{"model": "rotation predictor", "dataset": "photos of plants, animals and fungi (iNaturalist)", "train_examples": 38949, "image_size": 48, "crop_scale_min": 0.5, "horizontal_flip": true, "translate": 0.06, "arch": "vit", "norm": "layernorm_no_bias", "norm_position": "pre", "activation": "reglu", "head_dim": 16, "fused_qkv": false, "bias": "all", "qk_norm": false, "parallel_block": false, "moe": "expert_choice", "drop_path": 0.1, "num_experts": 8, "moe_every": 1, "expert_mlp_ratio": 1, "experts_per_token": 2, "shared_expert": false, "patch_size": [8, 8], "conv_stem": false, "layers": 14, "width": 128, "positions": "sincos", "pooling": "class_token", "residual_init": "none", "optimizer": "adamw", "lr": 0.0029, "beta1": 0.9, "beta2": 0.99, "eps": 1e-08, "steps": 9900, "batch_size": 256, "epochs": 65.1, "lr_schedule": "linear", "final_lr_fraction": 0.05, "warmup_steps": 190, "weight_decay": 0.05}
Rows from block 11 of a small rotation predictor, named by matrix and row number. Rows with one number within an expert belong to one neuron, the router's apart. Each number is 200 + 40 x the weight over its row's rms, rounded and kept within 0 to 999. All counts start at 0.
Before each expert's rows are labels from the 100 images, of 14848, where the router gives the expert most weight on average: "top examples" is what is common among them. Only what is clearly more common there than usual is listed. The data: photos of plants, animals and fungi (iNaturalist). In brackets: how many of the 100, against the usual share in percent.
# router: router (model.blocks.11.mlp.router.weight, 8x128), inputs 0-42
# gate: expert gate (model.blocks.11.mlp.gate, 8x128x128), inputs 0-42
# up: expert up (model.blocks.11.mlp.up, 8x128x128), inputs 0-42
# down: expert down (model.blocks.11.mlp.down, 8x128x128, transposed), outputs 0-42

# expert 3
top examples: class Aves (83 vs 55.1)
router.3,263,112,162,177,229,178,219,211,160,166,131,151,170,206,203,186,219,243,211,223,252,187,185,150,256,251,198,195,152,169,183,182,141,196,214,170,201,225,184,220,219,248,248
gate.0,202,256,164,203,129,210,191,135,139,184,247,244,187,190,221,281,263,229,188,241,199,266,174,170,219,219,184,284,203,258,181,166,210,189,82,173,222,155,163,245,222,156,227
up.0,152,157,271,199,238,214,139,237,187,258,144,285,205,168,212,233,205,248,199,272,173,189,198,167,199,174,134,229,215,247,165,188,225,181,153,145,170,139,161,177,226,227,223
down.0,175,176,193,141,214,153,246,188,105,226,152,189,176,262,137,175,147,194,188,206,167,218,136,156,196,194,152,221,252,218,196,181,194,184,191,184,185,180,176,228,172,263,206
gate.1,238,301,227,209,209,240,172,244,174,215,198,219,189,192,190,175,218,173,212,166,146,204,167,195,116,215,160,217,203,148,219,274,188,209,189,198,151,178,198,244,262,188,160
up.1,189,207,251,201,164,177,159,200,240,158,145,276,252,239,264,204,204,141,185,215,178,188,165,235,260,206,203,242,170,208,214,235,113,193,233,212,191,191,248,197,158,220,129
down.1,254,249,234,201,168,173,219,245,168,144,184,245,210,225,184,283,294,198,257,172,223,202,185,210,203,210,233,143,183,220,218,169,250,244,182,162,179,208,175,165,204,126,225
gate.2,244,238,178,211,169,202,147,254,171,169,208,210,204,201,170,172,193,212,219,150,127,160,177,144,202,151,212,225,230,207,192,177,234,165,163,69,244,153,266,223,215,231,235
up.2,177,175,249,132,180,196,184,125,189,203,283,187,235,190,192,165,166,189,228,252,124,192,191,186,270,253,249,194,282,141,147,152,157,240,222,263,180,239,157,198,130,216,231
down.2,215,276,183,229,206,233,256,246,262,188,271,229,267,186,208,205,208,238,172,187,191,247,203,181,211,224,193,176,178,173,260,226,233,170,175,204,105,159,202,237,250,174,138
gate.3,264,209,158,178,236,217,187,223,183,215,197,211,175,187,247,227,325,131,193,188,149,202,178,239,222,148,177,263,218,187,213,99,174,311,205,224,208,137,228,169,214,168,242
up.3,207,170,191,104,172,188,184,204,196,296,208,204,173,179,173,267,255,298,184,175,144,277,190,233,230,199,156,162,176,215,223,257,192,161,246,204,212,239,208,261,232,156,189
down.3,243,208,202,127,201,193,182,240,122,198,161,207,226,194,177,237,166,191,193,276,265,160,163,250,220,193,240,218,209,237,270,245,189,140,183,230,292,136,221,201,194,227,242
gate.4,165,181,204,159,131,108,143,221,177,129,166,200,182,228,175,201,238,210,179,202,233,222,177,163,156,229,205,191,188,161,238,83,174,245,191,247,205,236,192,262,231,247,88
up.4,225,167,178,236,257,211,149,202,113,234,269,141,208,209,121,250,216,219,315,128,152,214,178,259,231,200,181,149,256,176,234,257,228,185,172,185,192,153,163,215,168,175,273
down.4,243,241,250,145,219,207,170,172,205,180,171,182,151,194,175,230,205,265,240,198,263,192,182,161,167,183,226,249,186,172,211,239,163,209,283,199,235,207,275,293,272,187,226
gate.5,203,192,180,212,161,156,264,171,191,140,264,210,282,229,225,264,217,232,243,212,237,244,261,230,156,218,186,303,176,244,226,232,218,202,147,208,210,249,220,202,233,274,241
up.5,262,156,119,227,173,196,164,146,160,203,206,176,189,132,198,185,186,187,157,181,157,213,172,199,140,170,215,146,162,203,215,228,223,226,203,226,211,284,225,234,209,215,191
down.5,212,208,193,222,243,212,207,262,180,326,244,204,152,214,153,136,239,224,227,170,182,149,193,195,244,192,137,212,240,208,118,118,219,178,178,194,233,175,195,161,215,196,206
gate.6,240,309,162,199,184,193,215,149,231,181,226,183,158,225,320,207,222,228,238,197,256,204,219,167,204,186,225,141,160,183,146,144,190,178,253,140,181,169,232,226,198,219,206
up.6,200,272,229,252,130,254,123,189,208,218,215,236,220,207,241,248,218,206,236,267,220,245,183,194,272,194,190,163,120,265,188,198,165,191,170,156,158,111,150,132,193,203,211
down.6,179,280,196,233,225,211,181,264,194,280,136,186,208,245,207,179,180,246,195,190,125,173,149,229,195,233,270,232,214,202,210,228,291,238,172,246,254,159,135,193,177,265,150
gate.7,267,215,199,166,223,127,147,183,148,193,154,197,223,283,236,164,229,263,211,254,197,203,268,210,167,202,176,189,151,243,233,252,202,140,169,256,192,190,237,127,245,258,166
up.7,218,215,133,144,142,183,171,204,153,111,156,237,242,229,196,210,259,210,218,146,298,289,214,209,228,225,197,251,225,255,200,237,150,215,154,166,127,221,182,206,250,218,197
down.7,219,224,190,232,165,160,187,181,205,241,194,143,136,228,259,222,203,238,196,178,245,148,201,236,238,145,245,246,212,102,218,209,218,168,165,176,182,227,242,217,226,176,222
gate.8,177,198,208,177,163,216,211,199,114,223,189,227,194,199,261,250,198,251,197,162,223,260,173,227,182,256,218,241,160,286,257,226,180,228,217,131,273,159,185,205,180,206,291
up.8,201,192,201,174,183,178,186,211,230,165,202,145,181,154,145,155,228,150,205,211,220,148,196,207,206,158,206,193,258,138,198,144,253,205,221,297,208,211,247,232,220,197,146
down.8,296,238,241,225,183,160,184,215,194,105,188,137,228,164,231,260,311,266,238,166,227,210,254,211,205,174,254,181,175,207,254,212,164,218,199,171,231,150,212,227,234,195,229
gate.9,289,217,129,136,193,204,173,220,173,165,126,214,207,239,202,188,228,158,225,216,235,211,216,166,191,200,175,203,79,182,234,169,228,187,281,190,245,192,133,248,249,240,249
up.9,286,214,200,197,136,193,194,178,224,246,227,187,145,198,174,195,247,224,190,191,188,167,175,263,208,136,174,133,253,170,246,211,129,108,200,214,182,226,182,246,118,176,254
down.9,272,163,168,164,187,193,201,250,223,240,159,252,166,286,228,235,189,236,256,208,129,186,212,167,210,161,200,173,201,151,239,188,224,124,282,117,229,170,135,231,228,179,214
gate.10,286,224,89,201,204,182,158,156,191,204,151,185,152,238,203,204,166,207,209,220,253,133,237,215,256,187,298,169,168,241,223,179,265,184,236,194,157,238,181,166,311,128,159
up.10,214,237,106,191,155,155,204,185,110,191,231,164,244,175,257,206,137,148,338,153,217,208,263,173,231,260,164,145,147,207,217,229,180,197,195,239,201,145,117,232,218,168,176
down.10,156,260,197,195,238,198,257,261,282,182,150,282,217,242,192,153,146,185,199,251,176,286,182,264,217,187,146,232,225,179,161,173,183,220,140,191,189,235,118,222,240,177,190
gate.11,257,164,198,254,119,198,227,233,165,201,218,84,169,279,196,144,224,148,132,161,173,197,191,220,220,137,166,212,253,186,166,142,120,233,200,138,244,233,224,126,217,217,279
up.11,149,237,224,180,154,197,179,196,189,220,156,163,246,153,210,109,139,166,162,242,148,238,176,180,189,224,170,257,172,240,189,168,163,171,260,191,228,211,91,160,198,285,216
down.11,220,175,190,291,227,213,212,178,216,231,209,225,210,150,146,153,258,170,197,251,210,109,190,258,179,110,165,240,139,213,157,217,227,253,254,177,172,173,271,205,227,206,133
gate.12,174,203,151,200,158,152,214,186,198,183,208,163,208,239,257,168,275,168,205,121,205,205,268,193,209,262,176,219,244,207,201,158,223,201,146,235,115,201,204,271,300,252,222
up.12,245,182,206,226,223,167,174,234,253,213,204,102,171,245,242,206,221,227,226,160,177,237,175,252,200,193,210,161,186,150,210,163,179,196,221,193,237,194,234,129,249,181,196
down.12,126,218,232,154,204,167,209,192,180,230,249,155,133,193,163,224,139,243,224,255,234,171,173,291,210,161,170,141,212,193,223,153,238,124,210,157,210,217,232,230,268,180,250
gate.13,213,144,162,112,112,131,164,180,164,163,252,189,241,208,178,293,255,205,146,218,158,214,213,151,250,238,272,160,177,237,144,204,201,287,145,233,199,226,181,228,232,211,231
up.13,211,223,183,193,215,177,233,175,246,210,113,213,172,184,102,223,175,275,223,170,185,137,184,205,208,307,206,175,181,206,190,200,255,163,181,234,249,188,252,243,264,233,172
down.13,275,120,184,193,181,138,152,245,79,121,249,160,210,266,137,230,260,217,202,207,167,126,268,197,200,208,222,223,188,220,214,121,193,184,254,209,241,178,223,184,167,160,190
gate.14,230,168,197,204,158,182,277,219,224,131,124,173,294,207,192,241,194,182,150,184,211,185,199,198,285,182,124,142,259,179,274,194,195,275,172,279,222,224,214,210,211,196,243
up.14,251,205,123,163,264,222,170,231,172,190,178,193,230,198,207,213,166,179,246,180,231,207,186,173,144,227,189,247,254,169,185,180,148,287,145,248,200,148,206,277,242,169,169
down.14,99,240,183,222,309,203,133,246,185,230,213,102,149,164,173,242,208,225,203,174,219,220,139,221,138,131,173,238,221,212,200,177,194,221,212,231,244,167,248,226,171,250,213

# expert 4
top examples: class Aves (93 vs 55.1); phylum Chordata (93 vs 60.9)
router.4,123,183,253,169,189,297,219,169,249,263,198,204,221,154,222,202,144,176,191,160,158,233,171,243,116,195,203,160,201,253,190,246,222,214,179,199,197,162,202,235,194,160,182
gate.0,264,272,150,206,122,210,229,242,181,219,221,244,251,237,191,223,163,252,178,231,250,261,242,210,195,222,181,239,226,232,222,253,164,192,205,173,181,155,187,250,283,161,207
up.0,182,54,241,162,251,202,226,210,177,218,204,189,211,171,216,286,203,118,159,122,278,131,181,200,192,178,222,219,220,157,176,211,163,237,142,159,217,141,233,222,165,181,214
down.0,193,249,206,210,185,303,204,164,197,168,173,282,173,204,211,197,135,218,234,264,266,175,168,199,147,181,198,185,275,192,180,162,258,136,164,120,214,169,190,197,180,242,186
gate.1,212,239,212,181,201,278,164,148,177,160,319,129,279,150,156,173,253,137,234,210,238,217,214,179,189,203,178,271,241,205,153,257,169,180,150,172,213,243,171,251,232,203,147
up.1,201,220,132,213,170,193,204,175,253,151,244,151,249,158,171,180,170,218,243,259,133,232,211,234,224,192,203,215,170,257,131,159,149,130,116,238,194,229,177,189,181,216,249
down.1,255,248,138,183,188,141,154,207,237,212,191,215,244,245,165,249,169,219,243,222,230,230,252,287,133,202,140,269,137,196,205,179,127,166,212,204,175,194,188,130,171,159,237
gate.2,221,216,183,197,197,229,127,168,189,170,222,142,195,223,146,207,194,197,176,194,178,217,226,196,251,129,267,217,205,183,108,195,216,184,181,154,220,291,155,230,229,235,181
up.2,214,212,189,179,146,185,155,227,202,201,220,229,190,149,134,276,271,152,181,169,236,205,195,182,258,125,182,177,200,228,168,232,188,293,182,165,112,246,263,193,180,220,227
down.2,38,176,205,230,221,227,157,159,237,221,212,133,241,221,204,182,155,188,224,170,208,194,275,184,292,168,181,170,174,237,191,219,199,197,262,231,162,210,211,270,193,221,157
gate.3,213,173,197,168,222,135,245,269,194,85,164,169,208,209,204,121,256,231,198,173,164,185,250,231,222,262,240,225,224,238,154,167,249,226,208,168,193,186,186,198,175,210,260
up.3,195,203,241,254,279,259,218,236,223,160,240,274,190,152,215,203,297,185,175,163,112,191,147,157,252,223,234,293,160,301,188,291,269,207,201,187,203,225,202,216,234,174,275
down.3,165,232,265,152,155,277,269,189,172,165,247,199,217,237,179,203,180,233,207,216,174,222,121,201,199,173,179,218,222,246,233,245,194,207,140,230,125,280,191,154,185,153,170
gate.4,180,292,228,189,167,213,148,168,182,224,248,232,177,148,237,248,205,191,181,182,175,245,229,268,154,100,218,287,235,290,244,187,210,183,183,220,220,177,257,164,231,136,184
up.4,231,129,176,223,229,214,262,240,234,180,145,150,217,239,161,156,173,229,242,197,214,168,195,155,257,291,186,128,170,109,172,240,181,202,217,187,170,212,160,246,158,260,215
down.4,181,153,129,177,256,258,284,190,281,208,233,208,219,243,244,155,85,192,214,200,191,221,208,293,245,243,229,206,241,195,210,263,217,163,195,209,142,208,142,189,158,221,172
gate.5,225,193,181,154,216,216,207,181,145,210,201,206,192,149,195,184,202,187,171,215,181,116,236,262,252,222,242,152,248,195,178,176,234,213,231,204,205,206,168,257,249,239,220
up.5,182,190,241,212,135,212,256,205,253,197,192,208,191,111,268,158,153,216,207,168,202,259,303,205,162,138,278,249,119,177,238,238,232,228,197,174,204,282,164,261,133,242,243
down.5,228,259,186,194,299,224,230,158,178,178,178,129,153,128,193,192,247,201,265,158,113,190,215,209,124,174,238,175,159,175,176,199,235,261,260,217,245,163,227,242,212,276,161
gate.6,233,256,128,216,177,209,184,198,146,192,219,144,212,106,231,182,217,204,214,193,137,194,267,145,248,168,166,211,213,196,167,146,183,200,185,166,287,218,225,221,235,246,213
up.6,237,166,225,168,155,236,115,166,224,183,174,180,201,246,234,186,195,209,228,232,115,215,249,199,201,224,245,151,144,221,269,180,212,198,143,207,261,97,202,238,281,182,228
down.6,192,153,231,195,208,187,239,186,172,190,194,254,237,218,132,229,200,152,150,167,158,220,230,210,249,162,193,174,198,182,256,232,270,186,205,227,171,201,240,243,178,230,235
gate.7,208,162,163,186,194,207,250,164,242,108,228,227,220,129,214,269,198,214,176,234,166,242,241,151,214,154,192,257,215,213,234,169,135,177,223,254,212,236,229,216,172,218,180
up.7,193,187,191,165,250,224,247,182,153,185,161,185,192,222,233,208,244,156,250,187,202,222,229,183,207,251,136,235,166,191,194,196,158,145,60,251,252,157,138,223,205,174,121
down.7,202,158,173,249,240,258,170,173,208,182,202,192,154,235,173,161,179,227,267,171,199,195,129,236,146,247,205,205,187,175,267,223,264,215,275,210,129,207,248,258,199,209,196
gate.8,226,265,169,273,225,210,209,148,198,158,174,225,191,213,227,174,243,209,286,218,212,225,247,247,179,309,177,194,171,242,202,177,198,151,174,248,221,134,177,130,220,160,167
up.8,258,199,110,246,170,188,180,209,130,168,219,216,176,241,292,193,158,166,201,189,184,267,236,184,172,170,234,193,157,212,161,230,293,167,132,225,222,193,145,213,219,236,203
down.8,265,264,268,234,161,223,168,193,175,202,211,212,248,240,177,284,148,167,233,224,184,211,179,287,160,192,214,208,156,232,235,178,139,211,219,186,227,232,166,206,105,204,173
gate.9,221,185,151,166,231,176,213,164,179,128,155,165,245,239,166,201,228,155,203,209,207,127,193,182,282,217,211,184,140,182,196,143,211,228,232,224,197,162,173,186,175,278,205
up.9,251,230,241,191,184,205,174,296,226,239,90,195,161,167,140,203,147,200,162,158,185,204,248,187,253,208,205,196,225,197,203,205,170,156,144,132,195,249,254,196,163,218,218
down.9,183,245,167,194,228,171,222,160,167,255,222,213,148,195,167,235,144,209,178,191,128,223,218,214,193,71,257,174,254,177,208,167,197,195,167,153,240,180,222,276,200,169,177
gate.10,270,222,221,158,181,227,105,159,209,136,218,185,283,177,229,180,186,125,177,232,202,268,186,178,207,166,156,174,227,227,153,264,76,169,238,170,221,196,187,181,209,162,224
up.10,180,229,263,188,142,146,152,73,177,223,140,163,140,245,147,179,236,177,226,241,163,195,199,213,193,165,146,152,280,179,275,223,145,150,203,179,145,203,206,171,217,194,195
down.10,276,188,168,223,192,159,144,212,238,217,184,219,188,212,248,216,247,273,205,195,178,251,168,215,264,167,182,174,165,233,188,147,212,142,193,151,172,175,243,212,222,234,232
gate.11,248,232,245,153,214,212,139,206,213,190,173,190,223,183,157,272,228,189,155,192,280,249,197,114,240,213,218,190,219,180,201,156,216,168,147,174,225,208,203,244,282,129,158
up.11,126,205,207,184,214,172,167,184,168,194,181,169,255,218,217,196,256,170,273,208,204,210,157,245,184,266,225,165,176,296,231,197,212,247,195,171,192,254,269,268,200,204,192
down.11,231,160,257,218,195,160,217,163,224,269,254,139,208,126,179,200,157,143,191,169,183,128,167,185,269,232,249,122,147,172,169,197,239,238,160,157,179,213,242,136,163,178,232
gate.12,204,111,220,173,181,219,284,194,147,140,214,179,238,221,274,233,230,184,171,232,166,227,204,189,222,240,231,210,144,235,265,176,203,168,197,194,196,239,117,178,216,231,173
up.12,211,159,264,174,156,260,235,200,222,247,291,173,288,186,218,155,190,212,208,209,236,212,148,156,180,265,216,170,217,252,147,230,198,198,228,188,243,108,164,170,169,231,141
down.12,197,152,174,225,236,114,171,210,259,208,227,222,181,228,248,214,269,141,47,154,163,158,228,241,205,229,233,176,133,243,166,188,223,179,209,213,237,187,229,185,244,167,231
gate.13,278,158,185,183,234,191,304,124,136,188,220,234,203,261,198,256,221,172,242,210,156,188,291,256,211,195,196,192,226,288,149,214,269,165,196,202,175,185,223,214,251,200,192
up.13,207,224,197,174,273,170,262,208,272,209,159,193,182,200,247,205,213,182,184,240,109,196,186,120,237,129,169,111,168,174,270,193,145,184,212,216,149,239,221,180,180,218,250
down.13,159,227,207,193,194,160,207,168,192,200,240,247,234,230,108,190,200,224,143,179,198,248,239,171,174,214,204,154,174,80,170,240,205,38,182,189,237,216,228,178,174,212,134
gate.14,227,194,190,136,187,117,200,176,205,121,223,168,234,192,229,181,259,192,179,155,169,251,209,275,218,135,149,175,194,222,125,141,200,188,232,215,184,205,182,163,233,153,182
up.14,155,186,246,243,239,232,259,190,169,194,205,164,158,263,204,216,142,199,210,175,207,145,262,144,187,263,181,269,267,225,290,234,210,235,185,203,202,272,234,281,132,234,242
down.14,237,177,256,232,199,212,204,150,257,200,169,195,248,123,240,186,206,209,185,298,223,163,218,187,219,165,239,206,149,199,259,166,182,236,225,152,106,141,175,195,205,253,240

# expert 7
top examples: order Charadriiformes (27 vs 7.6)
router.7,245,163,152,226,220,149,208,215,153,161,135,193,190,200,203,235,254,249,216,183,265,228,149,160,223,271,229,145,167,127,150,196,196,207,231,208,204,235,195,187,172,243,230
gate.0,149,239,218,201,164,235,185,169,207,181,156,128,133,187,212,216,258,190,118,192,175,213,200,219,165,185,222,198,172,240,261,174,212,238,241,251,217,190,199,206,155,228,176
up.0,194,229,168,242,186,229,222,226,173,196,199,179,213,187,211,233,256,195,249,198,183,197,201,154,197,245,271,216,281,239,214,192,179,215,210,226,189,200,212,284,217,256,191
down.0,253,182,265,230,179,124,205,246,151,168,181,217,208,231,211,186,211,252,178,145,231,192,167,282,232,264,236,133,195,203,269,179,180,223,243,257,216,239,158,126,226,190,156
gate.1,254,186,214,107,199,227,188,194,147,249,221,277,94,211,247,214,210,192,169,165,185,233,276,142,203,228,257,185,239,181,168,195,174,235,203,206,179,185,187,230,186,186,209
up.1,195,268,224,235,225,206,161,239,217,283,233,235,227,287,215,113,214,206,228,164,247,116,157,201,243,167,196,226,258,233,206,190,191,182,277,225,221,258,238,210,114,255,207
down.1,257,134,123,256,218,211,202,199,174,109,132,242,170,258,239,157,210,132,201,226,244,215,278,197,198,160,256,238,170,173,182,192,163,151,240,162,174,228,184,163,233,204,228
gate.2,211,226,223,183,207,238,177,226,220,208,88,265,262,203,283,265,196,111,233,254,264,206,176,173,214,191,202,172,195,182,188,236,167,243,197,146,159,290,157,160,196,186,258
up.2,163,241,125,153,188,167,106,210,214,216,271,159,195,185,204,138,229,168,228,173,200,187,209,193,213,214,152,176,180,222,205,286,191,236,169,198,142,166,251,131,235,104,232
down.2,181,233,135,231,167,124,174,249,193,210,238,177,147,231,182,212,242,279,185,167,169,257,214,247,161,175,186,201,146,254,144,149,222,216,233,223,256,267,235,193,159,205,182
gate.3,230,140,231,175,174,255,181,249,144,152,165,225,185,147,222,206,145,170,140,216,257,204,113,195,211,174,158,199,158,246,204,233,218,224,209,234,190,162,228,170,192,180,111
up.3,222,210,213,98,184,198,261,210,206,200,256,175,224,105,178,184,243,207,125,173,178,168,246,159,240,280,259,201,288,187,287,169,212,201,179,171,197,250,277,197,236,176,247
down.3,164,176,227,235,155,230,248,215,157,174,224,207,242,257,228,245,234,225,289,145,168,174,250,124,266,191,214,204,104,195,148,192,235,113,196,230,240,184,167,173,272,197,194
gate.4,291,166,136,222,208,214,251,198,188,205,209,173,150,206,212,165,198,180,246,246,230,166,164,261,170,209,210,237,187,188,204,266,154,200,187,166,199,143,266,199,249,265,201
up.4,201,148,232,135,185,162,281,272,271,179,134,189,189,144,147,161,195,204,287,191,184,215,262,198,235,196,200,160,179,221,193,138,236,192,220,146,180,150,171,182,220,204,234
down.4,200,167,199,197,189,201,190,153,255,278,197,208,167,164,129,203,152,158,325,160,232,254,213,183,230,240,152,277,199,187,206,139,166,263,221,190,304,176,188,255,186,245,202
gate.5,225,227,151,236,190,167,227,163,270,141,181,194,155,159,194,199,228,217,240,237,233,165,152,159,212,273,207,238,238,229,199,221,216,173,149,198,257,233,234,312,156,200,257
up.5,120,145,184,237,169,223,156,217,256,188,216,212,218,214,131,240,284,209,293,100,205,204,133,168,231,199,247,225,198,164,205,157,244,220,116,262,176,191,284,199,169,231,174
down.5,237,179,178,260,233,166,223,205,246,293,242,171,186,288,143,148,281,101,172,185,186,117,126,167,202,226,210,202,198,200,203,153,184,227,162,249,229,210,129,182,156,214,212
gate.6,238,178,224,225,173,259,193,161,210,162,211,173,199,257,210,200,205,204,216,231,142,238,161,190,154,136,212,194,214,220,239,222,214,222,246,129,248,242,143,194,195,248,215
up.6,195,206,159,187,198,228,146,269,218,172,173,211,146,235,185,183,144,243,166,217,132,269,275,180,210,175,164,278,217,243,245,188,249,127,208,176,195,247,231,224,186,212,185
down.6,249,152,185,197,237,214,235,174,218,317,203,203,210,206,212,284,248,173,167,140,209,246,159,102,184,163,244,154,178,152,212,235,207,139,183,182,246,183,160,234,99,168,161
gate.7,200,182,246,155,205,205,206,190,249,186,147,214,189,208,150,197,234,161,118,187,230,119,217,187,177,280,264,180,221,184,178,133,227,166,201,223,185,244,215,195,148,184,183
up.7,156,253,125,249,176,151,177,222,174,205,165,102,192,217,181,211,233,229,254,247,211,171,238,178,205,117,227,233,245,188,220,193,224,235,234,213,245,230,150,141,198,131,210
down.7,216,254,178,197,165,142,153,178,168,111,205,213,245,247,222,186,223,154,217,164,147,178,198,229,175,261,228,191,189,260,253,140,162,223,164,148,228,159,184,218,265,206,171
gate.8,212,225,196,210,249,189,203,200,261,201,206,195,186,196,184,170,218,201,257,205,150,227,235,177,179,196,193,227,119,194,189,270,237,207,186,172,234,151,158,187,156,234,166
up.8,218,229,226,211,195,201,174,299,256,188,248,190,193,163,219,177,200,228,301,168,235,229,250,227,181,215,197,214,146,170,168,219,211,229,208,172,278,207,204,274,124,149,201
down.8,172,102,267,208,237,258,210,201,105,242,214,241,204,153,135,189,195,196,111,193,159,258,191,149,224,153,150,200,210,186,148,196,230,209,203,273,196,245,155,201,207,222,176
gate.9,236,200,144,156,189,232,207,220,156,186,224,162,139,175,281,159,306,185,190,153,220,244,195,166,180,164,217,198,137,170,152,177,118,153,209,180,158,151,155,290,214,209,216
up.9,214,202,167,204,178,162,90,233,168,193,200,145,181,164,215,140,191,230,260,233,210,223,208,225,99,124,221,209,253,215,183,173,181,240,194,246,240,177,145,245,212,265,201
down.9,203,153,179,119,166,142,287,153,177,191,222,217,184,146,188,205,195,208,142,103,233,191,237,114,178,185,202,149,202,136,213,230,204,173,255,205,174,259,189,220,140,192,230
gate.10,250,177,263,259,256,187,151,208,263,130,217,177,126,189,134,231,190,242,171,235,216,141,178,164,133,218,215,180,225,129,204,146,174,218,174,171,195,153,163,209,206,127,276
up.10,196,226,195,141,237,195,239,202,190,195,203,179,196,180,199,155,141,202,222,136,237,216,226,117,202,178,262,205,216,114,133,235,203,175,261,208,171,196,203,237,181,170,202
down.10,163,237,195,224,188,210,196,218,206,229,243,210,192,181,206,152,170,242,187,203,156,249,97,136,167,180,202,233,147,229,155,213,150,246,165,161,215,149,131,215,252,164,182
gate.11,176,231,204,213,205,199,162,152,231,254,170,102,144,174,172,160,169,138,240,225,223,161,253,150,152,193,187,190,261,137,147,187,224,198,214,248,173,249,213,171,239,204,200
up.11,219,220,168,169,197,246,224,186,191,195,208,308,187,234,230,265,221,194,193,207,238,278,240,211,224,239,219,185,209,213,238,207,197,217,178,208,173,207,125,168,168,219,172
down.11,185,192,167,277,234,143,198,245,174,258,180,194,202,213,144,172,131,160,208,177,233,163,237,197,290,211,281,205,228,163,249,232,226,231,259,252,319,186,179,159,220,268,148
gate.12,235,202,192,191,149,236,186,204,175,195,195,152,173,219,216,202,195,140,118,163,142,162,210,211,142,235,179,211,253,241,185,208,262,207,258,171,222,176,207,208,184,215,183
up.12,264,202,246,256,139,142,187,166,180,204,197,171,218,228,242,138,229,160,211,188,245,274,231,238,141,152,187,170,197,164,120,218,276,181,166,171,234,115,220,209,148,221,182
down.12,137,215,200,207,188,175,306,133,147,183,214,224,158,193,239,233,241,248,244,180,195,229,225,177,201,198,188,158,162,224,129,184,228,217,171,245,219,253,204,209,189,205,183
gate.13,241,240,144,203,271,185,156,213,140,121,244,298,239,181,182,209,191,233,226,264,165,253,236,162,228,212,190,264,168,224,117,192,192,173,164,226,151,127,195,209,168,226,286
up.13,112,213,187,184,178,210,193,194,220,154,133,178,187,196,232,208,210,239,146,219,230,222,226,234,176,252,173,181,142,243,211,281,175,219,285,214,203,223,191,186,219,212,197
down.13,174,172,203,224,168,204,142,186,209,119,236,174,164,261,227,210,171,198,148,202,223,253,242,238,230,165,185,223,130,168,138,199,129,127,181,222,277,212,93,216,230,238,255
gate.14,194,201,199,223,187,231,201,167,228,144,224,122,197,202,166,129,207,214,293,237,248,188,198,234,178,197,202,178,163,189,219,221,161,194,198,207,107,62,167,207,170,148,186
up.14,196,232,230,155,218,179,247,251,171,168,219,240,269,194,259,195,213,116,166,169,202,203,233,168,92,190,133,205,186,127,209,219,169,151,184,199,213,197,180,245,183,155,162
down.14,214,146,117,199,253,186,140,183,232,202,209,250,163,239,222,239,243,196,223,145,279,214,178,206,242,215,172,252,188,207,170,222,192,146,160,136,194,173,245,188,134,160,190